From a checkpoint of a small class-conditioned image diffusion model.
Model: 5.07M parameters, 48-pixel images, arch uvit, norm rmsnorm, activation swiglu, patch size [4, 4], layers 8, width 192.
Data: trained on telescope images of galaxies (Galaxy Zoo DECaLS), 88335 training examples, 19.9 epochs.
Rows from block 2 of a small class-conditioned image diffusion model, named by matrix and row number. Rows with one number belong to one neuron. Each number is 128 + 32 x the weight over its row's rms, rounded and kept within 0 to 255. All counts start at 0. Numbers have three digits each.
After each neuron's rows are labels from the 100 images, of 14976 (inputs lightly noised), where the neuron reaches its largest size: "top examples" is what is common among them. Only what is clearly more common there than usual is listed. The data: telescope images of galaxies (Galaxy Zoo DECaLS).
# gate: MLP gate (model.blocks.2.mlp.gate.weight, 768x192), inputs 0-47
# fc1: MLP up (model.blocks.2.mlp.fc1.weight, 768x192), inputs 0-47
# fc2: MLP down (model.blocks.2.mlp.fc2.weight, 192x768, transposed), outputs 0-47

gate.562:132126136179095097151144130110083150132109088132144067170157117083080083151127081100118155123134105084151182115113168085131185151104149059150090
fc1.562:150078144234083129145148118154123131129092126062178107101145100079126082148132127125147180119107117136134109081089168101199186137112136084138123
fc2.562:147132110122125162094129131081179181121079115111188173062091089191140147121133173182163152100082103171166123127157100185138153108194113141106123
top examples: shape: star or artifact

gate.501:134120118097099118130138138213171104155132088125147142140125074099149153114144109157068186098123174157119139099151112094133164114144134175073117
fc1.501:138142125156179122089112118086085182085155158176133138123110158125114070144117177125157074100125118102147104127112133125134084079127153075144172
fc2.501:118019108118133146108117099156105145156147129140183035148164119131149161141179118152090154094129145146113082101144162176120216153180146153123099
top examples: edge-on disk: no; bulge size: small

gate.424:104105109135073120106125126149121102120107178176102125176102102163164189143088162110168121137122121135103131170170069156124139149138137120146150
fc1.424:132123195125155147077124158114136140139140098100164131120148117116084100094149112158116159082099118100132084120116234142117112128111099134107124
fc2.424:073070100095124130116118067150164090098074125158143202144097135164174134133091140122176088141117169079140146132091072094106105136151135098165176
top examples: shape: featured or disk; edge-on disk: no; spiral arms: yes

gate.329:130149139142060132156111161091160130128126133147123134172152130111097086124171108176095121101108174114155111139106135138141174095157064108156106
fc1.329:175171157148113143156084191172161093137127120131113157154188171091129153125121091130092170160120149095120097134097188110116162106122120173125089
fc2.329:170152102177112156143135113074109095106168109100146118093126148188098112151151187156160152124168066150183126139095161157136114082106143079176138
top examples: edge-on disk: no

gate.237:149155119128137112119122080137142198112135158107151160108115124160069159103134191175161160129120135121123155092167136113163197111135109119073141
fc1.237:140106126111117135146128110170157200144096181086139134097157102185109159127138223142147148166121127119149132109182127126165199139130086083091095
fc2.237:084131169139133129147135153169124103128080154114136112172162094158178105126146022132186120102140138037135130109121111124109122146124156088151106
top examples: bulge size: small

gate.664:158096091156105104110122094127125101171103140161161116192181105176101110149096127076161175102141126133126118117101111074067153100089142125067104
fc1.664:153082114185064135136102126182143096141075170162136094147131144144116091134089152047134175088133125145120113117154119089142127075103108070099131
fc2.664:069072165149165143120124163134156219079070105125175153060148067145135134060116162174183141098130153150127118145114175143084130108157135127188096
top examples: shape: star or artifact

gate.397:088133141182080119110161083135049099107116176113124148130157112147137085190127110102130177059091172110136113119086193129133148094149076154118114
fc1.397:141166162158141083113095062156143147171120112110087135124124183175161139113139113199129091169098133127142101139125098149120111154154083134088094
fc2.397:098132089207149078159053126157106116112122112157089086136112163146124089106089134172159141184132103182153125114137147121105168186147113104131112
top examples: edge-on disk: no; bar: no

gate.746:155126027053128157105117170102074087140119175119129138169141095159115150125073071157159129117118138124057170115162102144141129146180158158124093
fc1.746:108158125119142103126102091101145170085105060132124143075085165084105153142161187119121099107109118066165146077140168153106071124110156094158064
fc2.746:174169106070145173144129135180144103120095176110143112205159108149088083158107103126118170111141136126137150096131125165167090098138153131137151
top examples: shape: featured or disk; edge-on disk: no; bulge size: small

gate.326:084120088180112119106088080161133064159101073119070102108165164159151126129145132146068148123136091166148102049128219138118144122077126087132165
fc1.326:063138129169146123129119101151162113138084092113094122094162151176140171111132171154096157173118092129124116117144184119120165088073155106153139
fc2.326:090167144108065194132124172155160099150135101150187074135174140066139114186120121143116100185102184115117167152080102182131130135118103157148179
top examples: edge-on disk: no; bulge size: small

gate.696:126119146060136143082067125169084103115128158136108169135145111114127121141165147118129079130127099148140106110105083106083142117165209156130072
fc1.696:167102127113165144135085117122124151100116157169081126129109177167130135135145143161145141064128162112116132142113128110133141160065124175154168
fc2.696:150101105038156151162120099089126166143132161146096094104142143143139176124141088144130154098143153104143142089070106154069133172077128161124167
top examples: roundness: round

gate.526:122138118217160060123123097060097138164107150155158120084190125145145146122104166137108112108072110109200191133133115078081179150153101128166134
fc1.526:154150120079125102095134174148137112122104163104140126109146156162167101091151065138111090173124207156143132122128131084094119042166115114051115
fc2.526:077089133181167101154145125131130126141149099119148118078114130074147175173059120069133148157143057127163161149118134161041133176099128111133138
top examples: spiral arms: yes

gate.99:165034102054126151077139178170111173101139200156120126139112133084093161153122158169090117129137111136195091134152087134108071138167108131124117
fc1.99:108152197136152102176152096069111090104097099080130137145148135176157065090095126127119154154160135127092175118109155112118134144099116104128159
fc2.99:119108136188113162119179134071128109108134147159134124116160112098154173158104145093111165135104122066145131163167083160193057095154168132157169
top examples: bar: no

gate.86:131113160126120148156108066110078089106161099137061156086181128087067176118154190146173124095057093108168166195105095088118099159119151119109135
fc1.86:173133106198161068146111111135170085114135140113182122169122123137183083129097073115054139144118170153112110092204161169117178084155122136108115
fc2.86:094144097114151123128066101152153134120096112147164099115179115093127115103167150122060174115106041158161145137192141131150144156097116103148179
top examples: spiral arms: yes

gate.627:154105099164071115155147135162103185141116145074174074147103112088154070113111073138159172110136096118170134110133180139110162108084164166121127
fc1.627:098099144070155134149076077081125130060076076124156098113111136103174136116166153107117113195098165107149083199146111122125116163167106120127181
fc2.627:116141057163169146129194094103172108141086197147180161164113131139132149114119130114153138133131120172090152107162128189118114107077133118116104
top examples: edge-on disk: yes

gate.438:091126140118142126118158133114099124157103174103158134121119129067156135141118126171185158154119150154123157109116113095125177103119095096090150
fc1.438:184147159136097137143102119095085069182143113080138170084119134130087198126068162148136080147199121081102117073135128179121106132125096156058150
fc2.438:109092187171124178161090124059036037105126098131079154139146174139073184129081189135168147147181131129102110102183128118106150136126110163106101
top examples: bar: no

gate.530:097095118132093146125107081111117103130138184140117140106051128085107133084137149144116103152126151145105116139163125108155165167136084111142131
fc1.530:168129094111187124124119132074119146138084115084114149146224146135148136162135134085097112133125126078158141089019082141122083133113142131074161
fc2.530:106152088137160123099093131062125097130145158132118114095134152080113126169117124150114134115124147108159168096098079064153134075129124100066170
top examples: roundness: cigar-shaped

gate.59:083157145176139083211126104154115173061106056150138106143105158133143102170131165098135129120160129095116158158135128136138088111150142183114110
fc1.59:204119069106044171061115142134151130175202098145135142107145147082098141104120098123126173111124100135203095108123139122148109053131103155148144
fc2.59:122110161199154185107156160125125128170112140138162109126103131103126214150123136113109147119088129115154168132152134097140101135140173123137117
top examples: edge-on disk: yes; roundness: cigar-shaped

gate.106:129148073114184103082133144134132176120081166108165166140070152140113092055103170152116177115148096127108136125153106115140128147146135112137123
fc1.106:071116095138102126211144115149136092164121082172099128122144101135146158156157118164130125121120133128133114132104150101125110107114134157171148
fc2.106:108102135120146154097073114160171172056172102176163134081137159148134128112128150082097164103107085147122093105082129081156132138110155143113111
top examples: bulge size: small

gate.442:122128112122109195094089121162120118197108086118103152129057156097090135170164158120142034103148136103148130159170177105131136089113150124125115
fc1.442:102147169152146087162144107076071115085155121105083117148114068090145134094129089143141197165113131130093142125094116121193128177164169163117169
fc2.442:187092144110065143182134109131154142108143111132165112121137111167143138147130102157140168132130160187120132150127119149143171162117165141190085
top examples: shape: featured or disk; edge-on disk: no; spiral arms: yes

gate.333:128052120125118121165130113129106130161172125150190118164153162128082126146127056136209190128086143162101167117163092116119120092109113144092097
fc1.333:145121055113147154166130073160110137154197147157175088188131098146091138099093082096150134107113138165059140124170108127119104090173143152135111
fc2.333:155143110159119123124160072140118147114155153159092081135114088109132146104135133142083062139170163068103061101128118116110118111153176138146105
top examples: shape: featured or disk; edge-on disk: no; bulge size: small

gate.484:138132116198123161069117063104105142150091117146101133146155140214117153189108088074175129147170147104048169117140154202119109124135170104134127
fc1.484:085138156075109095135090186171157127102130112104092101082112084000105087094179192175071130145087101141171085113143124083100143161130129164100141
fc2.484:127166097143088138096115130146106181134147129092110109132169128073059183147169132109150189155076115093122092100137142140117189143123149128100100
top examples: bar: no

gate.486:150144093116151110162132114132082155095153119060102117106154092140155157130065125123062134119121157158149118114127160130206126096116112122137203
fc1.486:131052145148140091115135142148124093115165110101082213126124192070136185126160136157116187091117140151148111189132146128093129118085104123083086
fc2.486:197117129124143104134170140072094180159130131112109082133108201083099138100140224111115115137112133127141134122147165149127152165065146121159157
top examples: bulge size: small

gate.247:131153139140147126118141119115051103142104150097126149192173116138136113219121085096144111138105120097098140135094118138144176123092099142116148
fc1.247:129115149118094105119111154120171095113167126133141104050108127121112139051123198114102156110120091138154126138147177116090115122123090148128141
fc2.247:122091097162101124118100141119112095161076113124096119168159111160189130119103109019133105125071139123121189134113094138090182097125160126190181
top examples: edge-on disk: no; shape: star or artifact

gate.631:101044067123136103106056098118153188140114111119132145153122135110157099182129150173148129117121124098137118131099080147149101162100110122106180
fc1.631:176104106051099070128095112095115090106103145065145091115104157157155108096190123125096141119089105143111111094119149129101142158102063089098129
fc2.631:154107199183157132196128117088128068099088158125132082137123148177172114097176151089135122164049099152062098130176154151081129161101105078142111
top examples: edge-on disk: yes

gate.354:073084106168104133166147112152124169202251143119187138176117104126106120078095150096126162151137171117129147132154133118163115177122249122169126
fc1.354:147120098134129139166124127122112145110181125153200092142122135135105083070132150141062177181145151150146174089126121138132153120133200133182134
fc2.354:089118121134122162117098078140089139063025156155086154136147151125137120177092136138136106128096098127112185086121123157068130189106098136175092
top examples: roundness: round

gate.171:119101122123069056136103123135048088147143167112163071133173161082060088129087106161087159098114145080149133124100158096173121109131128154106191
fc1.171:163178094158120085097065071100166124201149168051110166108118110122158178160111153161118110137094103073096095174139153157078104123151077123051127
fc2.171:081142067233116095137087135119122097107145154090110120135132146126098124148115132135159196166095052139095114160156188120076137139168079109123119
top examples: roundness: cigar-shaped

gate.61:102120166097160101099136126132136111097123167162159149183146101156181130157115088120057114170116098188175163088120113148101172149177123164112111
fc1.61:146150157104174083081133146164135132109140182199164116163159135158168143142135086125041111173120068160175142078106117146115160131152095143116106
fc2.61:155133120112137135166156098150098109117163145137066162162130142057128153112101182125104143100153127101142079071129103078089188127050134098117122
top examples: edge-on disk: no

gate.620:103184108181131112155137098118100076096103136160083105126178130080139089104143131092103202150155053163114093135146106134170112118119120105093081
fc1.620:147146174131101142147123094157022113123122121139106132089145119152108138123134078166138152072154169136132125169083057117153152120127086152164158
fc2.620:114171130107159137185119099186124144153176118147080040126203146120122070037105156115107142165126102139100142151094120151149123120114123158103124
top examples: roundness: cigar-shaped

gate.458:153127122106095185164104132087080128122151205077144088143119113137095134128187082149214109167085158124109172142095083128121127087185088186130079
fc1.458:184105129140096168134133119124099127102154174089160133172103129142077152124178105126201136127085145144111107146086125132166139088168122163139090
fc2.458:079152120115160069085153178181146120111118104113105118078147147113216057085098175135129128134157114175146108071151180110092139126073118080066167
top examples: spiral arms: yes

gate.199:083107127113154146123094195116099088056102143144101160137110109058145175134146144120127159168129153076097106094124089150115128177148086140129112
fc1.199:123124087174115075151125145131143116198168175125135131127116173174115132106145122139160091077108111131101140208172171112121156092180162106159094
fc2.199:133128169114143162114113157095082165106143130112135154101106087076151183125084168109110135069140157097117140029119064132141066156085081128152117
top examples: shape: featured or disk; edge-on disk: no; spiral arms: yes

gate.103:114172061128095095116158140173135074123145121089126141114096117110115111110062117091142185128178127129099172150062141080097090108111174129140135
fc1.103:149109137140159160128129069142114157162139160164122100100148168145161104120176130140106050107098089128166121150195135161178161136096114111084145
fc2.103:100132099143065093122147139182094112068141107104104108069106115111092133071131148109117158096158101115113199164112122099122162127117170200131122
top examples: shape: featured or disk; edge-on disk: no; spiral arms: yes

gate.113:149138143195095181139149061121110100174148107088102146160092157126123091137157154132087069174100115096092097141083143150099077064136191119129133
fc1.113:121130094143106131133105131130106126104190159114079161073149110171111176120123171154122029188118125156129132193105158171098099096071157099124122
fc2.113:144166126120159119123078145105081070101113123145152174136181130098115174117102100157214118126093168105181121115090095125063099140129124168117086
top examples: spiral arms: yes

gate.321:081153136110097161126101125162117152197134205084129121135153142156114172102090059098115150155137129148120142121162089085144083077092104101123085
fc1.321:166094085138124151126113132131063118075082081158105163103153147069112077152123162161144083108093120104140130092102181155101214154168140126123128
fc2.321:146161127163161178124109144156093172125107112060062125093175110184109080132121130092122127113144136082121188077174167048101146193134121115057105
top examples: edge-on disk: no; spiral arms: yes

gate.700:120083084110141101138153172138104071179117102157168163121114124165135051134109138160096112078094094123093126153114143111141110095117144094116144
fc1.700:127098144137158155197121137148075130120176132093202119174199119135091137124164133132142090142137083135109170143081170124178146127110121120144184
fc2.700:109154109122124164143103175137152142049085150139111097072050075094097137133112134115097149172126197085079119128132081145153159127186137086060107
top examples: edge-on disk: no; spiral arms: yes

gate.72:148121125126138107097141125189066154188100129140119136154189065087130106177093142115108095168114100123146183147129100201177133142099162119159104
fc1.72:116174147162143175154115211106114053133176190085116127168084093114121127116117073166129133088155122144130100132086099054071142134101106148111203
fc2.72:154137139168126129137122087086094212151184134140103097046106158113151172122112138132073105133111113140201136123178131072080081116103121126156155
top examples: spiral arms: yes