{
  "activation": "swiglu",
  "fused_qkv": false,
  "layer_scale_init": 1.0,
  "positions": "sincos",
  "muon_scale": "spectral",
  "momentum": 0.95,
  "adamw_lr_other_params": 0.0012,
  "grad_clip": 1.0,
  "steps": 13700,
  "batch_size": 128
}
Rows from block 3 of a small class-conditioned image diffusion model, named by matrix and row number. Rows with one number belong to one neuron. Each number is 128 + 32 x the weight over its row's rms, rounded and kept within 0 to 255. All counts start at 0.
After each neuron's rows are labels from the 100 images, of 14976 (inputs lightly noised), where the neuron reaches its largest size: "strongest on" is what is common among them. Only what is clearly more common there than usual is listed. The data: telescope images of galaxies (Galaxy Zoo DECaLS). In brackets: how many of the 100.
# gate: MLP gate (model.blocks.3.mlp.gate.weight, 768x192), inputs 64-127
# fc1: MLP up (model.blocks.3.mlp.fc1.weight, 768x192), inputs 64-127
# fc2: MLP down (model.blocks.3.mlp.fc2.weight, 192x768, transposed), outputs 64-127

gate.364 [ 85 122 123 145 154  59 171  94 169  86 167 118 127 120 123 131 174 128  51 127 139 132 165 124 119 156  96 111 126 162 112 119 168 131 140 134 111 118  65 101  78 130 155  79 134 147 146 190 136 168 140 188 154 102 117 100 175 103 106 151 144 164 137 134]
fc1.364 [150  88 157 145 102 116 149 134 159 143 114 137 203  92 117 114  92 157 111 146 124 135  68 113 164 145 127 139 201 159 132 134 115  99  69 168 186 109 183 154 172 105  87  80 146 148 161 147 139 199 108 162 173 166 108 104 177 129 111  73  72  67 100 130]
fc2.364 [101  57 137 129 110  88 123 127 127 108 104  96 187 111  52 126 109 129 139 139 120 107 138 135 159 114 129 126 243 158  87  80 161 137 114 182 120  83 127 153 137 113 131 154 129 139 183 217 133 175 133 157 141 191 180  73 145 163 110 117 114 145 133 163]
strongest on: roundness: round (46)

gate.5 [138  82  90  82 157 106  93 204 143 143  97 167 119 121  99 111  95 103 114 155  71 120 114 128 188 175 164 164 131 133  91  88  82  54 177  97 143 192 145 175 142 144 141 109 117 107 141  99 151 157  77 137 127 139 168 127  49 100 134 152  78 126 110 141]
fc1.5 [150 123  69 117 211 138  80 168 139 163  85 146 109  78  97  90 148 104 129 164  86 134 100 165 131 176  97 114 119 140 100  79  71  47 158  96 166 180 176 121 163 122 111 105 103 139 127 105 142 167  68 159 184 146 153 154  85 102 130 170  54 137 122 153]
fc2.5 [124 141 146 162 142 112 122  82  82 175 127  88 156 127 170 159 136 147 175 155 148 162 145 112  85 149 153  86 127  92 150 124 137  96  78 137 124  98  85 105  96 163 163 100 135 130 108 102 167 105 196 121 122  92 120  69 169 160  73 123 173 137 147  91]
strongest on: roundness: cigar-shaped (27)

gate.487 [159 153 168 147 155 136 138 112 132 172 122 154 137 171 131  92 108 121  69  35 196 122 141 126 134 136  86 121  93 126 117  63 133 146 105 181  94 117 126  71  71 152 140  39 159 159  62 168 159 190 138 166 142 124 128 157  93  83 155 170 138 117 122 144]
fc1.487 [162 139 103 126 114 129 172 113 112 181 180 168 121  86 117  82 152 143 125 114  98  82  62 100 117 116 138 119  93 133 127 146  82 133  95 141 109 103  69  84 118 161  82 111 134 107 202 123 132 103 169 142 169 114 138 123 165 135 143 153  79 156 175  62]
fc2.487 [175 182 169 142 128 129 117 142 126 113  99  83 203  45 138 112  70  93 157  73 144 138 116 131 138 126  68  74 134  93 104 137  94 199 157 108 105 103 109 120 136  75 146 100 179 105 123 133 161 162 150 176 133 125 187 145  95 119 142 120 158 121 132 110]
strongest on: spiral arms: yes (40)

gate.611 [141 117 164 140  71 106  96 124 205 185  98 121 113 113 122 105  53  89 138 124 148  82 132 115 153 165 142  81 125 111 136  70  93 123  94 126 128  72 141  93 151 131  62  90  84 192 121 124 102 149 130 106 157 149 115 102 120 197 103 106 163 109 134  67]
fc1.611 [152  53 103 162 106 148 113 156 184 120 128 110 128 127  85 107  64 119 132 161 167 111 146 148 176 132 151 131 129 110 121  79 129 146 119 137 140  51 136  88  99 182 147  97 149 167 147 127 138 141 150  84 147 116 158  84 150 197 107  77 163  80 124  81]
fc2.611 [146 132 147 114 191 149 179 108  54 151 111 154 126 170 174 133 120 133 150 107 123  86 156 109 146 137 115 109  86 156 143 155 116 109 117 183 172 168 122 101 112 142 169 110 123 123 138 165  96 164  98 112 165 109 181 133 143  87 116 148 108 111 167  69]
strongest on: roundness: round (62)

gate.589 [126  93  83 103 142 133  61 114 174 131 130 136  85 105 115 125  70 149  88 139  83 138 130 126 147 121 135  84 104 123 139  90 137 127  93  94  93 138 149 132 109 116 133 162 146 153 150 118 109 122 121 124 140 101 131 108  95  77 183  75 126  66 154  89]
fc1.589 [ 90 120  90 104 134 122 134 177 109 120 106 129  57 134  76 129  87 113 112 117 114 104 125  67 154 133 127 130 142 124 107  59 119 106 140 125  98 140 124 108  80 100 125 137 119  81 107  75 126  93 156 121 138 158 118 114 140 143 138 122 121  62 152 122]
fc2.589 [130 183 117 105 135 137 103  55 149 147 114 145  85 112 150 132 163 147 173  97 128 121 144 128 146 163  91 126 115  79  93 122  62 140 156 148 158 126 117  97 110  51 132 123  51 153 150 150 162 173 101 159 171  73 147  90 109 129 131 132  94 134 119 170]
strongest on: roundness: cigar-shaped (40)

gate.223 [125 113 102 108 132  66 148 120  86 119 121 151 100 108 118 163 159 151 138 113 169  97 128 127 209 129 152 170 170 119 154 118 106 102 173 145 160 108 102 222 162  69 140 145 120 122 187 117  84 159  96 141 171 115 176  70 109 103 206 154 100 122 159 151]
fc1.223 [132 139 123 152 102 169  89 123 140 105 158 157 165 159 115  74 168  81  64 120  81 136 121 150 129 117 146  98 203 102 118 122 150 182 138 140  96 161 120  84 149 198 100 147 140 116 144 104 131 153 223  95  69 129  85 161 106 104  74  94 194 220 125 101]
fc2.223 [160 101 134  85 121 133 129 127 106 152  89 106  74 117 158  89 102 157 140  89 128 106 141 149  86 136  72 121  95  93  82 152  72  84  93 148  88 137 195 140 158 154 157 114 114 112 147 178  89 162  86 117 132 135 168 102 169 138 141 146 118 107 158  71]
strongest on: edge-on disk: no (50); spiral arms: yes (43)

gate.158 [153 137  95 144  87 149  85 167 178 129 110 161  61  81 136  83  48 106 129  55 102 113  94 145 103 124 158 127 125 163 106 109 103  76 141 101 153 118 104 101 137 129 176 105  71 105 158 135  61  92 159 132 209  84 133  46 201  99 103 153 100 123 138 114]
fc1.158 [145 170  82 152  95 171 112 158 145 147 110 171 145 105 177 136  60 153 116 100 127 140 142 166  91 125 122 182 124 221 104 177  91 104 161 139 139 115  87 124 136 129 168  86 128 123 166 155  38 131 152 121 140 131 168 111 166 126  70 121 140 165 138 130]
fc2.158 [131  99 152  94 139  94 123 141 171 141 115  53 156  81 130 114  79 100 127 144 129 160 137  91 179 157 114  72 130  98 169 107 132 146  75 137  97 115 232 139 125 141 181 105 173 128  80 137 174 166 134 154  92 140 143 166 136 182 112 152 154  86 116  39]
strongest on: roundness: round (44)

gate.527 [ 74 125 160 122 161 154  89 134  94 186 165 116  77 127  89 149 108 105 126 153 147 176 116 179 160 158 104  97 132 118 123 115 121 168  45 143  80 154 104 122 158 131 129  92 100 141 151 126 122 110 146 129 118  99 114 126 157 151 128 138 112 193 115 172]
fc1.527 [106 131  84 141 111 116 122  87 161  64 119 145 149 144 132 152 135 164 111 104 123  92 215  81  76  60 168 118 138 137 111 158  88 128 183 111 190 102 172 158  93  87 165 181 125 114  71 149 189 115 118 111 151 164 127  77 112 142 138  96 120  77 157  87]
fc2.527 [ 73 141  99  77 189 131 137 175 143 156 154 116 137 113  61 131 109 132 156 191 113 151 152 187  97 152  83 128 202 139 184 138 192 150  92 118 175 176 130 152 165  87 156 105 109 133 135 151 158 117 126 106 111 110 103 102  85 131 104 138 122 152 122  52]
strongest on: edge-on disk: no (55); spiral arms: yes (41)

gate.736 [163 133 132 106 116  31 102 128  87 112 185  90  74 109 103  97 127 105 136 105  84 126 134 112 108 148 141  90 109 113 133 110 165 153 100 174  74  96 150 116 102  71 168 140 139  98 116 138 158 147 138 107 130 121 106 126 134 169 137 122  60 156 108 155]
fc1.736 [ 80 149 124 140 149 198 155 135 190 136  92 136 157 143 190 138 108 177 168 172 174 136 140  86 122 150 149  90 123 121 160 134  96 143 137 103 109 134 110 123 126 193  95 134 123 132 128 161  90 101 147 194 162 108 122 113  99 121 141 140 192  75 184 120]
fc2.736 [146 120 114 133 140 101 116 155  39 148 116 111  69 156 127 130  90 107 132 117 147 185 114 133 120 199 136 171 137  80 116 172 100 173 118 182 125  72 189 124 110 189 166  96 113 124 122 128 184 150 152 125 164 161 129 112 174 138 109 132  64 144 137 180]
strongest on: bar: no (32)

gate.165 [119  90 160 138 130 119 102 128 181 170 133 169  56  43 125 100  72 114 122 182 147 157 116 138 162 126 132 125 108 100 123  86 130 159 113 155 133 131 109  95 133 148 126 142 103 136 113 164 109 118 101 113 183 160 201 114 100 163  67  73 187  99 152 117]
fc1.165 [136 151 153 154 141 103 135 124 178 157 148 134  91  53 112 135  74  77 112 147 152 161 125  94 110 142 135  99  93 101 127  77 137 139 137 163 162  97 135 103 143 161 127 128 118 171 120 176 123 113 142 117 162 122 148 128 121 118  79 114 194 107 112  99]
fc2.165 [185 100  63  85 176 129 123 140  43 168  68 105 153 139 129  90  91  94 107  85  49 136 124  79 140 101 168 101  73 169 187 119 175 111 104 153  92 154 116 148 128 145 179 117 103 136 165 141 109 124 120 131  80 151 116 160 128  90 136 154  99 148 148  75]
strongest on: roundness: round (56)

gate.605 [ 92 167 157 110 150 170 139 144  87 171  88 127 120 137 114  90 141 127 162  63 101 121 109 148  78  88 151 168 172 145 119  54  99 184 102 170 180 102 218  96 149 103  96  97 106 109 114 169 141 149 165 142 159 180 159  71  94 158 127 159 165 110 102 127]
fc1.605 [144 132 127 139 139 130 158 137 174 156 136 102 181 100 153 138 131 142 149 157 156 149 162  76 160 154 135 137  99 112 169 187 111  75 118 123  83 131 119 162 131 127 159 163 196 146 128 160 151 120  75 124  73  73 113 138 129  98  73  96 100 101 145  85]
fc2.605 [139 146  87 124 179 158 131 135 108 104  96 167  89 121 107 101 154 125 163  96 140 162  76 179 137 104 193  79 126 102 102 129 123 101 124 117 131 126 178 147 118 131 108 123 120 158 130 114  55 114 204 167 178 146 163 136 174 138 144  92 106 105 104 121]
strongest on: roundness: round (41)

gate.131 [ 94 122 149 164 148 100  93 140 118 148 110 110 124 153 220 168 106 181  69  97 173  83 129 117 131 150 155 128 113 128 198 139 128 144 124  89 134 145  70 133 127  80 105 231 130 179 117 109 111 153 117 152 161 145 220  76 117 145 179 192  77 127 127 136]
fc1.131 [125 128 142 170 162  66 104 154  95 136 128  93 126 109 120 153 108 140 122 140 186 142  54 133 142 129 103 150 158 101 196 134 153  95 160  91 150 136  66 138 125 110 117 159 100 165 118 103 128 170  89 163 167 116 161  79 131 175 141 192 127 167 145 171]
fc2.131 [117 123 135 157 153  41 141 115 116 167 141 100 150 112 107 141 109 133 111 141 130 191  71 126  94 154  94 134 167 103 159 118 144  79 143 107 132 165 119 123 107 122 129 120 105 149  86 102 142 137  86 136 145 132 136 116 117 128 148 143 142 176 129 120]
strongest on: bar: no (31)

gate.10 [ 70 121 115 160 136  82  95 106 159 140 177 148 143 107 131 145 143 121 101 146 106 140  69 118 142 171 101 115 106  71 148 124 163  89 120 121 143 153 112  86 117 118  49  81  91 118 160 110  90  92 173 126 110 109 104 104 126 111 116 162 168 125  96 170]
fc1.10 [192 156 128  84 108 178 136 103 115 135  67 113  94 143 145 109  84 165 202  91 132  76 192 103 108 116 116 114 111 150 125 148  94 135 129 123 164 124 100 183 152 136 194 161 179 163 120 144 168 112  66 103 143 157 143 160 169 154 145  70  79 123 163 103]
fc2.10 [ 92 160  59 158 135 106  76 105 167 109 137 121 152 102 121 120 144 135  78 103  64 175 125 144 152 195 107  98 103 128 159  99 137 105 156 101 158 164 147  77  98 153  64  94 143 114 149 139  72 126 211  99 163 120 162 123 167 125 101 142 113 159  66 128]
strongest on: spiral arms: yes (43)

gate.54 [152  97 161 110 186 135 127 181  88 112 180 154 148 139 130 139  80 121 111  66 122 129 154 132  84 124 173 140 121 199 134 131  70 116  82  72 179 139  95 158 120 125 166  96 150 138  96 101 137 111 193  90 123 121 187 106  74  85 135 142 135 150  43 133]
fc1.54 [104 123 152 149 109 120 109  92 114 193  76  71 122 148 139 108 207 122 116 104 140 154 111 176 130  94 115 145 147  77 133 132 168 108 118 152  33  86 141 123 178  73 149 127 115 143 139 155  86 103 134 153  74 109  91 132 180 145 107 108 127 138 163  70]
fc2.54 [139 114 169 156 103 155 122 154 128  94  82 157 106 180 125 148 126 101 104 165 158 138  97 151  81 139 132  75  79 227 138  80  71 128  93  87 152  94 115 137  89 128 119 140 142 143 116  86 138  93 123  98 157 116 182 163 115 114 101 136 212 174  91 110]
strongest on: spiral arms: yes (39)

gate.275 [145 173  57 166 170 103  85  86 140 131  93 122 104 108 159 153 115 112  74 160 130 140 135 113 188 149 130 120  76 145 114 136  73 124  92 131  47 141  82 126  95  94  99 108 145 141 123 150 117 141  89 150 129 128 149  85 123  95 163 129  80 161 118  79]
fc1.275 [170  76 224 146  84 158 132 112  83 113 197  77 170 151  60 126 135 127 171 161 141 115 141 140 111 112 129 141 188 118  88 124 128 110 133 146 173 129 138 126 160 150 149 167 109  85 117 138 158 131 202 100 151 161  96 164 114 151  63 124 141 132  91  72]
fc2.275 [200  94 122 155 155 101 141 120 177 158 175 116 134 147  86 117 151 139 125 158 129  92 120 122 123 102 128  89 144 129 151 102 144  90 105 138 136 162 175 140 119 114  70 116  76 131 125 127 129 158 155 113 177 162 103 116 113 112  94  72 110 107  80  47]
strongest on: roundness: round (43)